Rows from block 3 of the audio encoder, named by matrix and row number. Each number is 128 + 32 x the weight over its row's rms, rounded and kept within 0 to 255. All counts start at 0. Numbers have three digits each. After the name is the row's rms in percent of the matrix's.
# fc2: MLP down (encoder.blocks.3.mlp.fc2.weight, 192x768), inputs 693-767
fc2.2 100:127128109183119102075139146122099109125146117134131143135089094089129143076157178116128177147150159091093103122109141113217105188130152212068178095127136104123194136118168172119208135154126109136127134144159095077145093143081
fc2.3 104:129150148122102113078114110147105072172099124104128122097162144098104070138057086089078078099095152124074073108082146088092163140172140138105141135136162147118129123164082112180096130153094100091087108148076120109147145134124
fc2.4 093:053112148116188154117126124118206149122130120126155174147101132160150169148127068178118087134158108102197131164176172192094129142102138149192121165172098143076107099136152064167163084064125151156164117126121117143120171107153
fc2.5 105:120122114179131131140109121095166075159127162120125085144061102153074095157117118137118096117122138070128159080145090144101142098135104129166161124119091163217161071149121116154097180107113094109121139086084178175170146109171
fc2.6 100:189188151113158149126129112129101140099130143160142104092144107123145149084130184171150099138095083131083139120101119131104085187126153157135137133134157180118103169204157107137156156159102123115111121135190130093126108157103
fc2.7 101:122099117136102136124113130134089158127121072095098149117140143143139168164100145117163129080120061163112113149130093108136129160136130136079144061157159167114125194130101148081101098094105115107139091154131173107158131106156
fc2.8 089:103080103124172067090100110133081081129147097134124140097106096082125075109144060171158160185166134116064135176091053081111172085100138140140099163157142101175167107108150127150093140101152110148182110117114143108123084048105
fc2.9 103:090090127098170119147142152123086151127168166128146107146105159132132114115104140116167125095129118100116162149139115144088156156136179123153116080178133142200149126176104170133171203148125163115060221170097125102129128131131
fc2.10 104:103165099073085122140084117129156132172069135080119097124113117150104114104157076044161173161116124096213126113146092177141140127147131095172127220112120123130162169112117145160111130129140152099050160123097151113109088144169
fc2.11 096:125059161075132103109139105110102158173097068139107148131127082119156136167134127149188104098119134181097146133129126072143098116137116125104145235088136131182078101163158110107126129088116130122159083116151086108156082085108
fc2.12 100:151172140149176127147133185115135131132120142116194151108143113158117078126105091131138050172137134069181152117143155166092091097175170076137088096158175147173123107146118117124123109126125106149102181111093170154082091090138
fc2.13 099:198146108149130140141114136100119090183144159140107111103119163120124117101149194104107102165102174139136086124143140130078160118173110145086117067106141112130072133146110100138112116106081134156168168127127109150101021074118
fc2.14 102:152142097069155128171097151158146154109121145168179148212199168134149114143134090146123095161158191119116136175093153156162134190144137155162088110176130059131093145105140162114140116147144137132096091051111166147119098112168
fc2.15 099:125113123150118168139151140100149172110114136145167170120143098155166176103125137164114129116146178149156146194110156141128194120117174100115115096172142089089178164128088158153128165151133169171127122111204114130137110079119
fc2.16 107:179102135130134118148154154153087124068145157132073134145149098151118111149159151082140120109144089149101121135130128084168161142105145117047104235137125186146112125187168162195159120158180150138094092169157148084122111138124
fc2.17 103:081137223110117092158136107137092128160134112169153107105140161098158137131127097130102098201044127169087042112235118066150058187050113123086135168116118126186102160165155118099123110214175113080108110114174108109188138207122
fc2.18 095:118112141194106150166143117114066137097123115116141108140120075134127119141125160122099165149086090149224122107147142112137133101174122129098139083115142183125127130190113184105109172108090109123095219178126184080105067093112
fc2.19 098:194151095052116135203070102054173151127112149112141065072138077111131156143092157133125154138080074175101149094074132170174104129198165117157130071107095144165146178144111195094094148170101147093062162144119135162134103160131
fc2.20 103:113114062215098058104128127084114103142090181109144146156129098079119084089137080064105130107123172141194091097100103158095093093159156126124123039082081064180106106124085121122131104129123079104129165147116199131191099149126
fc2.21 106:051115118158093121137148163132128132147149139167133141148173135122173115114135120128209106118134166137199146173095137154118133091131123138154098113158122078126156140153116103100129157080106169154095170154106086128180151089164
fc2.22 102:111142115071108161186105164096127097116131068104123091135132175128146046114062090103086108103115070120155166111140110072083076170156119046110160166107160176132103108121128197102042129121098057100119111114103155097118093124130
fc2.23 095:089142076137122120138124144061119080113070162112110135103137247146135110128159067110177151096074139111174072135154127169163133119186109148086085105149102000088102128096136094126130084130138140138128107049133134113131124144167
fc2.24 090:165107180152163155098175157176126092136142152114147091096144073126098132167103106152138105156134124161157121145212155160146094069153132157133173102117145177102099126166118100159101123155170121166165126097150103166124123143108
fc2.25 089:139163099188169124144116127190130108173112142097135132093138096098134105143138080144070123174108117122101128083155142154186100109100152111143111178144129101134122149163174079116092117069054154131185097092124128171136075093098
fc2.26 099:085146147111117116124108138178113156099197109136073137138120185124190116126098121121164136151107141138106160106101157128111228078138123108097137177118136122133102157114163123131132192147096124130177065157099148079120107137111
fc2.27 090:116125126159170103131151110133054172148117082152060092190064134137085159150137049129109108114143086131086106098112142041102099096103102104060156126134102181129120147095133096145099120097127138085117095136101188111163120071110
fc2.28 092:049153153152072139156084101103143127134109122109122102136110139108083133177140084087202080131105056091104126114145112122164123149166117107141142194051125145099124101114152086153089099108123104104099120108078139118141150152145
fc2.29 111:139123212131143142123220127156137180166129103148110128160153107183126169148123124132092131124125142145134173168123143140117146121096100158156103197164124145153147103118150147168165143139168160151171125131173065189126156123169
fc2.30 110:125149070100073162141108085143126121140079057101079103152093210123104128106113099101095180093128112156127152174108116141163101143113092102123161129132143101147131157128109103173091139101118107112116139123139194114161099124144
fc2.31 095:130049156142148139117125138183121126069112161087123079114147134147116115129161105152055162131113109101078148086056080117162164132136131184147105127109096116196132068095176081104136076129142156108091174132093184104077083127108
fc2.32 091:098155155167160151098177127131163068111146154119067136125143139142144070088085143127157120120143147144138124181099113162109119115159119145101098094134114109044118075124148132031131148185119133134134132043100107141078126143136
fc2.33 091:147095094108112113098142092200127175125073121085142073106132188150114117128086078098143152100083085095075147105106077146153123144111058133127174100137123133163095123144066158066135117143146134097158149104150165132146121125099
fc2.34 101:151183154139149172121182114149168143171128119132155118117169104173125126187130084129140106163132138127143119124108141202110095095183161172148135177090099122145096115092157129123091157041072140137103123084117115164105144075183
fc2.35 097:122229137128097131144074124124117126179124161133133145115169135087101129172139059086132162150115159050119155126164138134141061120137183121142091159103129095119123152125164133159125086158130135126088147163083114153101174146152
fc2.36 119:116111146119130113116126132152073091091117104120144139113144166113158075086078128142097114119115108162092124126146047069067110152059087148072130170147138131123115125139114099150155130105193095094116134148179120067168133128059
fc2.37 107:129150126128146139129101155140033113148154126116118140084107083067118102136159190108126134130140109157050113132074060040096103175149156132079160091147141105085116142131088150123144114167149112126116111152139076091159172139128
fc2.38 090:164128091117086127133082098096162093177125169142145082132136153128147085136191164132131124173091160138161116085165148185144205086163175141167132122068110090070121077134168150120117107108160153077101147131116054139137134192149
fc2.39 091:143144099188122134114161118114150118152112159147098171182189117135129138133109100105151075116199153083175101175168129136097101095127100151138021096132181150171164099115137129100138114053097120194162189141133148124156114107133
fc2.40 091:149128192100142129153159126147075143065131136149150098129152086091078131166045103149166144119101098124160130096128118127110153108180157135119129126108080121153104115148153147153160172123119129100084153151078114089097132130123
fc2.41 092:106124174148113098096148104087118124158097154093188133079136104190080108084140167114085105077159136143133129140155103136075113115130154222142142086125085125107174080134094134120117103141102121153130161120109099142089107171115
fc2.42 111:134104107078145064145101112114077113133114208130097115147143084083112086114074093147103099096114167135062091152132084070190112094134149139120074125172146103146098147158117119095113134160113129097104121116068134091170121161096
fc2.43 091:139102123143134196114152103123060129125140124138154090144075091094125130175147100124179127143111091130115085106122119093127168162094129134120167104116175126147106151107112109133184122160195107090094142097138109144137119179144
fc2.44 094:084112107144147113112090158160064102091191114151132178106172128111115103139140185076136105123137134139142118126111079104187111136103117113019156109106206177140110084153124151117145152226137053134080075213118099055163119186093
fc2.45 100:085145164136145112121114121065073146158183131144127144123141097129141110111096120123157151140127167099163124148156158085125122159126093070085123096120110129108144069081130137129081116133059103119136169123114147089059124134102
fc2.46 107:158156111155078139159157123176173110105130165123101117104128174122118120114181140112207147114125149128120116112113148174105194086233154152168091140118136130129128119130141155186095109077104164142134140136091187150104153119142
fc2.47 098:109124115124128145166144142152162049123136125123148118153166132090126097119132053105152147140137127117133147093109131185138152108109190189169162147071160141093159125134162170069109125088112133139190143166172129118136161107161
fc2.48 104:156102135158063121137068088116098152123104128156152065163114061102095175113195096119133100124101175077141063082071186125117080124130134108121138197080119094159118082176142123139184163141100118130097127131129137125141121139160
fc2.49 093:108112134084103137082151135127104151096172177135106183111117178104114143062103110088164173077144109128113087171067141116162156126140154170129111116162142113163114086097134144167183106195126122130134174102162107076105185193097
fc2.50 112:130155149149167152124128138073085130157118114129144110135151203143133122196129085133178154138120107154058173094094159060139105093133146154116147109119082125157099128155126103130100157168084135150126161122145156153126094191081
fc2.51 108:084065157094141136146114136186019170104122097114123077154100079091138152234147118169093105111095121111059096117094115099137155102110083106088175173110120158166119148186123142153155170123179121083110080129132169115112127114091
fc2.52 105:137132125109146196177130146128148117147123131116100111144129075158097097125128092166161151162130138131097180135120093096112111134108119119222167102134168163171141150149136112114133157124090132125091089109134142176142117110145
fc2.53 089:104197157099094195156170095080201116152111104112144107108074129143122152132151175106104122115113138123128145099160085189089165174095106115121060158101091090119153116151145084172086146129153102159125057080115096184136148054175
fc2.54 100:169116069120138162224127098090200125137122136120137129123099115135090105075102118123161087084136092190113172117045100176153069102144137138174096091122117118180120142108067129191115140097155119133108124122077096159101179129158
fc2.55 097:126092121140119135158141100123195054141093162102178046114103138126124097151135078110202116183103129120134118048145110155066155137110082088133111134071135085060122095154098112112178167056189094083106141063112118142113109080122
fc2.56 101:097128122138174130142147125166127143177079116101144153083082151139121106146136089130078153164142084120104157113137137138160148117083132149145123150095136076120121136143130086138143101089180136123124115104187162152160075113114
fc2.57 087:093110095148142073156130174102112152118143089113095150139163085144173130104110155121116133123149167148101107190105090115150112110091092162103128129194101140110111181163058124160102154106158142169168091117161102111128096082101
fc2.58 101:086162128135109144124137121118146065150126203094152131145119053088139136117130118154164132150149149115069110136108116114107063110151145158171108085127120119174130071170117087092162187108117088121125162096126192199119116118155
fc2.59 100:138075168067142121121131106114078223102140117140091148113126128150194133124149176157105154153135089222153194155070141065174191141115123130121176179109095122160125215101123173136124153196147174125127111143135094116171109142110
fc2.60 105:157145106107147156081175108187185077156124119135131147061111104110135098084144126157171167173143120121119154157151084164163130133112153152153135162153080125163146097147093202121093114146140133151177106136155153129149126096179
fc2.61 101:189124121105125144128153104158105120080156122102095093122160128150127131116111180148215125088123120141125129144124120105162084157117117173100151124121085140128147103156120157052169164163112159136115157151200113105175182090148
fc2.62 104:217142129142115119182130120151154189131195077164125142176119136146174184181120143151109153181132182161223178164122122157175144130113126091186107080123115091074130152105134119113137145163147143105134146099154106163132131165152
fc2.63 100:083121113144123163161123082140166121172116107129177094159115099094089125130076137152144123165072141126147140129101109135105171118117107130194190128071135167178097095173155169112146145159172109093082116152132072130111139119178
fc2.64 098:203136177145120101126121171134123191131092120157123114126141115141139197171119166179198031167118097058201100096107135189071090125128079126155162128108071129143091121128123109076185191106125128132112153107151131120123146119181
fc2.65 100:115165153132118116061126141093138121125115136118105098152139128099129133148110124168143092157110125135128141136116122175110152138144133143180156036156156124120141143118129121102187123148151095122166216097171136145120093139172
fc2.66 092:158171155132123113143143096101137132150166160142161179152166094176159165211152143184158156153145135152118118115196139165062070111125156074151134143165136087195143121115060121103069125156102155153197085122142146142160118122148
fc2.67 099:131157089144134112116130172084113149172157068149146175118147073158100130088137175112148072185167154073132139130195125154095119161109057084104141125141131093139096135076140149122097103131106120158122100079074190106113115162174
fc2.68 091:143118124159138142144126127176104113111149076143096144176080155138121098108163133119127173115145144161162113122136125139157157164118093143107133031154089102165154150080121179058148145131118110144156127205172097108176122089133
fc2.69 103:193204100130145139179143154092189121115081166107098172118158121125128125110142180105166108140124149046140098124129163161106187131178196189173151113140109132101117140108095148183198140114143165173112094138167144129131081118142
fc2.70 096:111086106084151110129092126117105142130167148133092161141130144092165121157101077140085104158122129162136083159159059184112159111139146082116108080161154171139118145175149124094087158049002125126133150088143091074125132108150
fc2.71 105:090165187066131127126110140110139128152152146160115110138128149112118110140164124130173167138143202153105116117136180134212116102179117164115147053129076158117130135116102136094054115176090119154125166136131141157128201134130
fc2.72 106:084131173132118112076070130129084094094124089135124150100099202130150124189117071158117171088130112103043134152103097107139147148077091080150142145149144083134089148109105151096087169098168117118122125117116129079142152091081
fc2.73 097:137134156180124199137110110159139088125117097048138098128096122112105120048105098106180109079103121178133102098154091115132145121110044085123081153104139117090135143094086078104116144159180091059174109122102080086179136145080
fc2.74 111:131159153094149144172150131116159162142169141135130175180078096150132179137164103147122142176187109160179175118184173123123140137092153132152113150140124126129099155123176148130162128182127156161107081074147156184113142133133
fc2.75 096:122135149129129146145121110157102121132075119090128088141077240095105083139063118120141127074124122074129157126161105132187200137073143130102138143135114091090095126122146182092122096132091162122147124110187110112134098160146
fc2.76 100:171139099158148103145117102129120155121101148120170107158154136088151136119072079170093107171105099149112143135140124118160097201083091130160063120164102120090119146095148166090200037145134132123080062075149153118140092169103
fc2.77 097:103138151116170132095183133138100181158151130140149157165070024165136134175150077159137126149149150087066130146060187109101118118150153106132114178154149114161115104104173146155148170142153155151088095119136162185111157108112
fc2.78 101:123175047190138163067149115127132132153113129093117098058131158089137094117110136155109087125086082162097116105091127143105076121088080128131102126089079095171163120076090148102129095113159095134156117109130150128127138201121
fc2.79 087:046189123120165164141117118078136111134098092120122135081107118117099110149118120161185126158129095124157141133122086154117163139088096130138129139178164139150157120139168119149073077161109117112173157105127202102138164161154
fc2.80 101:172157144109118134133120122174117146151110083106109083151073115126112133159147156134169097134071090102156124095141172155091100166148094059075132152058096086117107119118109146132148136082138101064104118127087158135083173138106
fc2.81 101:069134073086107166082174161143141085081132175103173150169140132103094110082086133089139153114108129133149116144079127170124088115125165104135121064103106117125133091086082140030116077186156108096114138091087131121060144169142
fc2.82 110:209056101166184104159146116133145097118133076094153138110100108146151114107034106158151117164116109116103141184122106155133086157146115072182093063102138121138104134104107111061122107194144107084173085059110137174083157154159
fc2.83 090:059101132151126074135145100141100199094158095143134102132112143115163132160072121097119122130114111163159115145101117119158091154146108139164078162116155120119141146120171121108157167139145158127122134148159089133144123192171
fc2.84 100:110093121131121107108109158090080120097121108145118121126141090094103137101096135083112131034076106064117092132095107136096132178169132107113136126116118105125115092183091071141168201120184130069082161168128181108177107208112
fc2.85 098:101108155147115116119206137152186102091099165171142160167126110155093090099150063150138119141153146090145149129185150183088209085100139104154092190155139094147157094105205126107129157077124144174168129082092149154123133060106
fc2.86 104:122181138121128128159174112118126076153161191116086137099129182106193120120102158189148192194110156143113099102143153117157115136137167192123156133096147142138130159096121173110099147163152133131105146161176064115115165117172
fc2.87 098:091146160165119114049110095089086092163108082145101129174085190129106158108154147105137156116142166117107109160159111089100091095113121061117136136129189162124139133127125157126162161097117114116106083152115101093112106085113
fc2.88 095:155120152107120129164162115130133118170055132122171139058101081130077163111102097178131163145097129079141129141120141120192164183109174115185099111086095136081172138134141112081128127092148152139155081161087129192125153106154
fc2.89 098:101088145070141101149129143113153208120108135138116111118150186104095116138088114136113061122106101128152100156188138131161163151179124167160113158140091109098096177091128162150137031200108174110119116145093161147134148149146
fc2.90 105:116142130110137084137090149150102098163080164144095125095078173098112112159184086153120121134089142106131104109098093143185147119162141160131112154145184098135108140134133097148079151128126115100155119085123152156102110171108
fc2.91 101:083183106091125116107142113097121122152142138109162153130114159163162142102127158119186178198165155118197138161108115164092098083145139121136200060131133114095117128071099107108117061117153108130073123080109092140129160135173
fc2.92 104:078078127085093145123117029157123128136081095090128057074051137088134066089090062133137143128074093106195130112175111163166104142117154145126139148099141123119088114133168099095105066153145106064083172121091125143165142158175
fc2.93 090:086129114120087130123105143084149104115101155120167140102096090098155075033091107093127119107099106116126151080140090130155115133104150128153122132073095084122100105118093101040113100088112096082145091098058068143116151121111
fc2.94 103:120125140079109115083075141126054118111138140152099143173108129084120137099142123139104131121098140154140113081158121063172150126136156121054181187115119208131126110169139122157125128150169116112098150161136163078158083169104
fc2.95 102:181207117140139191156164100177123165166095136122144069123124177141110129174158090145191174183108134154197168128129124178161149110135150167188108195106187144109138190127122149111128069132139142090092111087166097111130124137158
fc2.96 106:171085154127117116103153099105109246120162143140096024185116126126115169225093177132078106121091106168137138125084113114116103178122095128060182052131124199125106134144107125081231099160158136082084120160164132109130172159096
fc2.97 097:152154089113116087092148109100165120123112130092149071122078130157111117119158216167194175075081127160147125103084137183088111151126126105093082024107138099190094155122097121105145111148097106094176167119150139109129147163126
fc2.98 104:093124123109122148128136081108172169120147162109129164115182149150095167106158126150160144151156182154142106153105173152156073159206169159176085097181185113090153177106135087157142159130091160163082137137133047143111126137154
fc2.99 106:115118128070150145160141159130123152139182148155153172090173170150155132096137119143059148156170164174156178159153100137137112177174161137104172187174153139124148111132165172192130081190135155198126067107192144138111132153121
fc2.100 102:102099164165144152102183141138170140146139121127146096120103156107122194142106076121146115120123150106149115128142147159132173153118075161092139202111114106088153191135166123160134062225181134120095125107115137122173205154096
fc2.101 091:203103110151113122168127120076121193109139190139159135152162132155151152120127215112148054126116118109077140085121134166089043173087131122162131152098136090210092078096155181134124150106100139152146081113151095140128104115132
fc2.102 099:088133163084126113163108136125140086116136097152138104107113090111154119119134128113088143143117180104157117107098138131181126093125182114158098082101129109129118161129116144097149102061183131109120110093104112181118108071150
fc2.103 104:120156183088154154154155177134135160149137100092186162128161194148110147132149159124086162140166181133131137157096115104161092197156187114158050065114076079163130184119129155112159128132171161180162123174124148154125115147159
fc2.104 102:168153121126127134130168153129142104131203187142092146127183111116152153105147141135143123161117136188161118112163119191102092116163109120151099087128117126122102117158171147120116118153116103107186141142135112135096181200127
fc2.105 110:110080077194109093124077113119134111098153144134174169088162110154186132161147089137128173158152143169155144137118105124169142133112196148146130231103102136132105139111149137109194159115116152141165158144136144104192095123144
fc2.106 103:005168115143116150175087159126176099152095175087171080104138081087111113109152130131161135116088114098122137133132137130143154190208178154148099128095108120172119154201135130134171130072143131102115146116128140125166085145135
fc2.107 098:124138098175065121070097103115091111154088137117108132040134133088160096118161089146073123115119127147111090115097079099131042155139149124088137245124174110063117115150143161174110121115116105125101130139139115099119120126143
fc2.108 097:124088191135140113152165084159131157116089123091205100151124086169102126191081102119141136131097078134084145104147147156159237173157123175155093243102156146095132154167145111109051109128145138100210124132110101108136122087102
fc2.109 104:131160150151098160176134095178144131120103095112142090172150144147136119172103133145150096123087119155166120104119145126120135126143142138129104091120119067191126159150142121092093110145098117089162148086142137119116133144150
fc2.110 101:163133138123111152145111139055099177140190146141144120173111166163155137096092140088126094153148129168159170121156123082098176078108105095116144062095107159131121123071166138042114107155092101161137158140131115099097127132137
fc2.111 091:118105149136184134160115166074136136113208117126160146058125176123143107137138115140150107128130128145205180163164109122117125136150141088149067105148142166125123147150141133103120158150086140139117048143100145111149163138152
fc2.112 103:100227134112131196190113168098170144117144171150144156135134152105155154072165126131164174166122169122125154141154148193167151118134154118166129163163091118116142187113146163153117119130158141169092114092175087170120095157168
fc2.113 101:175131138103103099114110185115142094130132193125147157075077118099133067116129143136095179105121144175126108123095140124117142115083167099151061109137095066138162101113093192136120104175185138142150157151160148116096105132095
fc2.114 099:169138110128131113227186085087191186154113116141106144140112129202104120201098090170142075133147099119137168137104179183105165129114097107217134141115124085211113155093105091101105090117151182142080121088126164161141152082180
fc2.115 093:118139065113092149154129159098102123157139163131080118131065103089115106116188101139181105131110131119093115129050142112107138104163136119159146130130134120147140117123081077131093193120110143122155133136081104132124093158155
fc2.116 096:199169099160090142105119122139145152124053124144078096158124126146122170138085186155127097122158089139104129126160086142132152068109090110091103131142142139106087139162130110106103088085135156135119110057118156090109125131133
fc2.117 100:144147133218131073142108129146121092118145165141100105127138068142113102132150143124131070087110136098124118125154156129113148119079064127105169141128121121174112101180128116109131197104120105140144102132099171155177131121114
fc2.118 109:095135113121133134153169147169098115098137100106082093104122190100140093110153161116159171135096109114156119089128114075104073112116125086107158106103132148104174104077111153136117091128119113089125141216136138109090076108105
fc2.119 097:064148158129092124134143085163153175165116162155154118167134097095116159125197117136203136134114163088127136128181140130126210184196114119152179167140081109138066145111108152165127153111149144110161149141159147177170100144139
fc2.120 098:120151121120138080151072131146102076163128126139105155075114108066166061093145129124139151124106080146131102112101124094167106138067122092060188088115160135092137139120081126100132098175134110095123117132153117120105162184094
fc2.121 111:145096114107085135096169123142095088190122129082113096125104107117125076036097153123171100121095111138114108086130056059117084132100084108134097077066155150159137086131119066063126111138202063095117120173109140114127147169133
fc2.122 096:118094145075098132139121124142115175118111101072106107144078084170085179187127130163155155151103091095161089140124084134145105173109128144141165117080115109115109119126119073141219120140220147081135148115152153106149122121162
fc2.123 104:112187137170114173107144131144113130173106144136145153137158114118118141138141142111171139156132136136188154124181152141147091104114074126122036135090103103094137120148161130117150098119129132154133188120134137126097166143171
fc2.124 099:135180097090075130177094067076128131188087087132115171120116111143069136104167090068091066123138166109219099116142141160121112143111106104132101093114116092067150190124100125136101140106124096158102123106106142156171116113183
fc2.125 102:098096139083150113124089149141075137134120098136157138162092229142139120127152118151178107145107139152130133130163190101132146057089086104091191158116124096089101146092161101168138134113102105097217132118097080138166089125136
fc2.126 094:104081106153102116105114160104119150103151120140122077157136168138209134145166138122182132121075166106113189072118102131142098108044085101168155057077100113157150178110089065029144177130189109101133150076132157130062158071111
fc2.127 107:075108125144105130147154127163080141094096078100144106146084102087114080163120113153162169095055108076142126087093096154181076088107125094090175164137125080149150169111107105139195130147174111068185102114136134065158120078135
fc2.128 100:133126146106128166181105178081212097187151099141177130158109088161191121156097124141111101178160120130107198120090129170144175076101120090169105077137126118127187154100119140094127144129094135136136058066139144152141070138137
fc2.129 104:138157149105096172135108191111195161182149144134164115125104191125184188149140057161109185188113139115171160162148187169152110169138160121184133130097098109085139167069109111127192092119101177145138126060145086197146137145151
fc2.130 104:127085104133114153147107171131124129109115124132165119155058132141130077163128161118138084107083059112070170116054115115134146126090157086103168148114097118153129118144166167108168167162137149078100133082128114125121129166118
fc2.131 104:138153096073133143139096146153066128107136157102112119180131141082145160169138132194167158137118136116209099149114101070124109067099147143081105084116091121112129102123095106092133153127153123138165146157110089087069090139101
fc2.132 105:153143110141100123116077149099131185134140151175154102193158070138101175172155103111136136108149188106097138133127165123156167127211155137141104064136106134102135148162122141084112151119154120155088131137108092149127126114098
fc2.133 103:169120132155100155157126087108078185145086111148109127157077106156069141132078095076133108137096103075162119126059157137122079134158135160086122135081129146169162071129172163109160149130109141134082147087106119145152053136145
fc2.134 116:142179142141127118099115169104054135156094166121134121121140152091138077082086090137136106139110106160074131119135110103133123067109154136130096139097099108187104147148160114104140158118117105130125145094121149086098177122098
fc2.135 115:210201128115158090229166136110188133148141086143159175142128116189128135214140163183116122156183112154146199156109155146105124137155166123178139085113114132154108125148132147103125124127095152172120114146190154222134101114176
fc2.136 096:066084169074133126118112144116012163089112148094094089113113114123138166124123116126121164153083132204112131102158131084157172061148166111060116111091124119197100114198130172074118138154069053097142143136146189086139113102099
fc2.137 097:102156131105150137164099139185084123118110134159099187141147217136120112157173114145154081100150148167123081180093171080172104100166060129102085161183161087078111150161186115100113115119120109135112097097116110118120089138113
fc2.138 109:155150136052137099135071122145132125150165088130137169129131082116141134139145167130111136136162190117106139135162147121147166224126121091152162129125105135059164166166115129114162142140135125132112097176125104131194142173095
fc2.139 102:132111168161137085093122129070089116085154127140123119094148146098115140163106163187126159115098109142112118125140154110156147172104125159112141100139066134110133080091141120157184135212151110129118093142149132068136170204090
fc2.140 096:108130160152126136101138097110124185029196192148137129146162073136170142086145080126145144167155136153078150149119139134121093122109127153133149123098098169109181149088123183127136136105171175143129152148207130124130169095094
fc2.141 108:160144107154131140105126088146105131125089159087135102128102098114063081134115112137122096112109092090150098094125098164070118166161171176114094181092154112093139089141108040162174065104126114108137184154112122108116134124147
fc2.142 105:138085127091136111170143097100184104166113112096133098108068140151132086104068112163160100128090124101151115153119097172053144166121120158185114068154165053111106135110070112088122095176094122126132116091095149135109174146195
fc2.143 089:183158160162107128137136068118117167124102129090082083099057099127122165155104141142137032139083148134098089113121132146136088124114103124075145094101079090166120143112087186066175162104141111084115114145134151136139110165093
fc2.144 102:075133095127128121081137155126141114145168130156112160081136099161175142106140156181145110181165178142149132186125115111104221104105135127145177082182064134137115185115090126146143101137194152138108134111151136128147205162116
fc2.145 097:117159140126168133151089141157117067117120098117152114096124115129153072074189110138145187142129179124154108139082133162127199103146133084140165057108138124087143135099127076119113121087086071126116160118107075120089167106136
fc2.146 096:106139137147157126105084122116152084189159090119152117090107119134085147123113126109114144137167140135136116105179084109099107122145126079140154096159161093109135109127106121058110118131058092133107100074100153114145105156152
fc2.147 091:199123110142160132138126143164169126111163134120160139124165062199115095182093138139129102085122117124052114097055091085104052060146127153082175103147142146149103107197119099152100098066121115140104120129102091107123143124129
fc2.148 100:137145142143145156128087161101104108109150120136196143191133152126165108187128086113090165145125104138121156156101150134146080117109187067153153147153074153100146086154153146158141110164139122132090102155134120180128172146129
fc2.149 097:161104120126121095117109109123060147144136129114189102145123185114156176145116130166134174136135111175133102134118076062156180094126199097121120140147104122108100169112128120127118113105152127118184157140158117106112086190116
fc2.150 113:119182128118096135130107092118093133157071177045102067120111125105115143096100103133167141076072134141118098060123126149168138138124151124111078120073088107107115158126096155103132099154192125078104145129127115114114130150151
fc2.151 100:139132086126113104103061163066050135164102194165090137132180107090145103107122158105120102119127152128071086131123106056086098087130179160074117071143118165128174141143120099105111091111141131133090142129156132106116110074124
fc2.152 107:097106121066128103102074139108179138148126155152159120093107079147135188160169094141118149168093076138207151127162154183123129117178191137167165126124100183151133139205108162176104083104161153082084172121113096131122144154145
fc2.153 098:065111127134093169063164093143106135155142137165161138109178152147139158161136100122154171110154152148144163184151128118164157134122167154138099146114153100153095110105121157157155111160117141142092127140158085123128072161106
fc2.154 102:118195068106150129158124154155083134109089111082040095117124074152117123147133137151161083106122102119122061105054134075097121136133090123069202060116132207179113130130072120063107128138171077083085127146091156116122137139136
fc2.155 090:186129129095161168132139104106149124123119143144120136120163076106164147128130092136128124157119117151132146129099182159117098121146136084224142146134187100165160182140086062143088091147142095147119151114115156194072141166155
fc2.156 095:136134111171137110160185093089133122116137098167117138167109158137098110149143174136122121084124155130130107176166116100150135132141128032110191094151074160019147152103125123109162100143082151176167105201121050111133138104100
fc2.157 099:127131066168086104100094095091120138131151086130121127158119165081178153159118109142132144137075158113144145124104153131176142124119164086172152091163120107143103181099111135058083152134112168128134118113125091138125185169145
fc2.158 099:133101117152078125071122085104101165116110163133132163126149140139171070074160119058162108094160161118166111162087152105130092113119160124112111129162202064108123134095129137119130118148168164166101130128096102137109123101151
fc2.159 099:178142137138136117107182123172093147164168119129155118143142177115123158159125127142157146166141125182139171102215112103148157138143131101124066132136106171114093181108150091121140115142163162130149134215145117157103137144154
fc2.160 099:081117134135106207125090136164129096139125101139092104108090095117114119063157216128069126112115165145107140108176123076139135121102136106122124080103102105141123166100097134136088175102112123108147096157199115126143123100147
fc2.161 094:113091069108094114177092137059131057133143095137128156093133174161136061104152120139105096095133168128088134160167115131106178131141133151103168229183121120124160092144145076169133146063167115149143168143127088110170135112129
fc2.162 094:116136083128162052110125159149068135112175120135110091153145125132157147161148195148102125136126213160073097155116125073151131155158148083118188175137125143121139139096103140136150113144129163139102141178228128135179101162126
fc2.163 108:188106162146102081137139119131093099086152138130130135104125096112167100115147160097164195095087131158136169086106125135139057105115136117126186122102149103152119084064129146163082136161144088085130138146111118112107132202083
fc2.164 105:125199086088143139153115192086128134159142156177119144106169122079172097126169126123092145131154141124111122145070119128150103165116118150144149184135194148084102138138148103171135091185130151145078077129142072128180086145096
fc2.165 112:135094213189136102160141155102123191128176160151105150142194066103162182149122170095134120176153136173178111161082153095128026144179141127134181067158141142153151169162125138087143109111107130187137130179196096157134138139139
fc2.166 095:140082156139170167093198139103137191117143166137157132140115133162142187201160117177138119118134135114129169133121179113089111194130117114176139024160061086131136127119039107126161165119186169132115131148141100167117111124111
fc2.167 096:111089112156101130145123130108104127121129167167115132083179145110139133168137169126126148126141158117142117179152102125149154149094135135123073106121083157123182141116119124120151051114147146179128173137154099115190159191078
fc2.168 099:135166076141056077118122112104160094126108150126113127186116134071119114106149143098126136090078199096146135106138141160170095141073117063153153100125168077109137152127152102127105120161133053095129105124091137158127114141151
fc2.169 087:177102106192139123125102144141130063083086140170095161121101146101116122111149137124112187117169112173196134132115098172160065146160152150080123165119119065122118131157176141158170086158150114156148121074157088117106104142114
fc2.170 088:154165063096136128106131123030116135170152179169146126132163096079117129133111175148066141147181124122127140115086174145115140066177198157136165092158131118145154097131088154122125135119101149139130161094191151166079149135129
fc2.171 089:104074120160122121114150113114101175116143118135094088135142183151103120142156039153108101135113111096190143126143116156103093136149145128146142143127100092074153105071138169135159155048142155124157129206087179122192155075177
fc2.172 098:210111102077125113141114160119064149128135104113063092089092121103165147151175095141121124125105116097120076101134152073104068111134079086104128127159177135155100122105119111117161131086092096092116110114122170119177100113132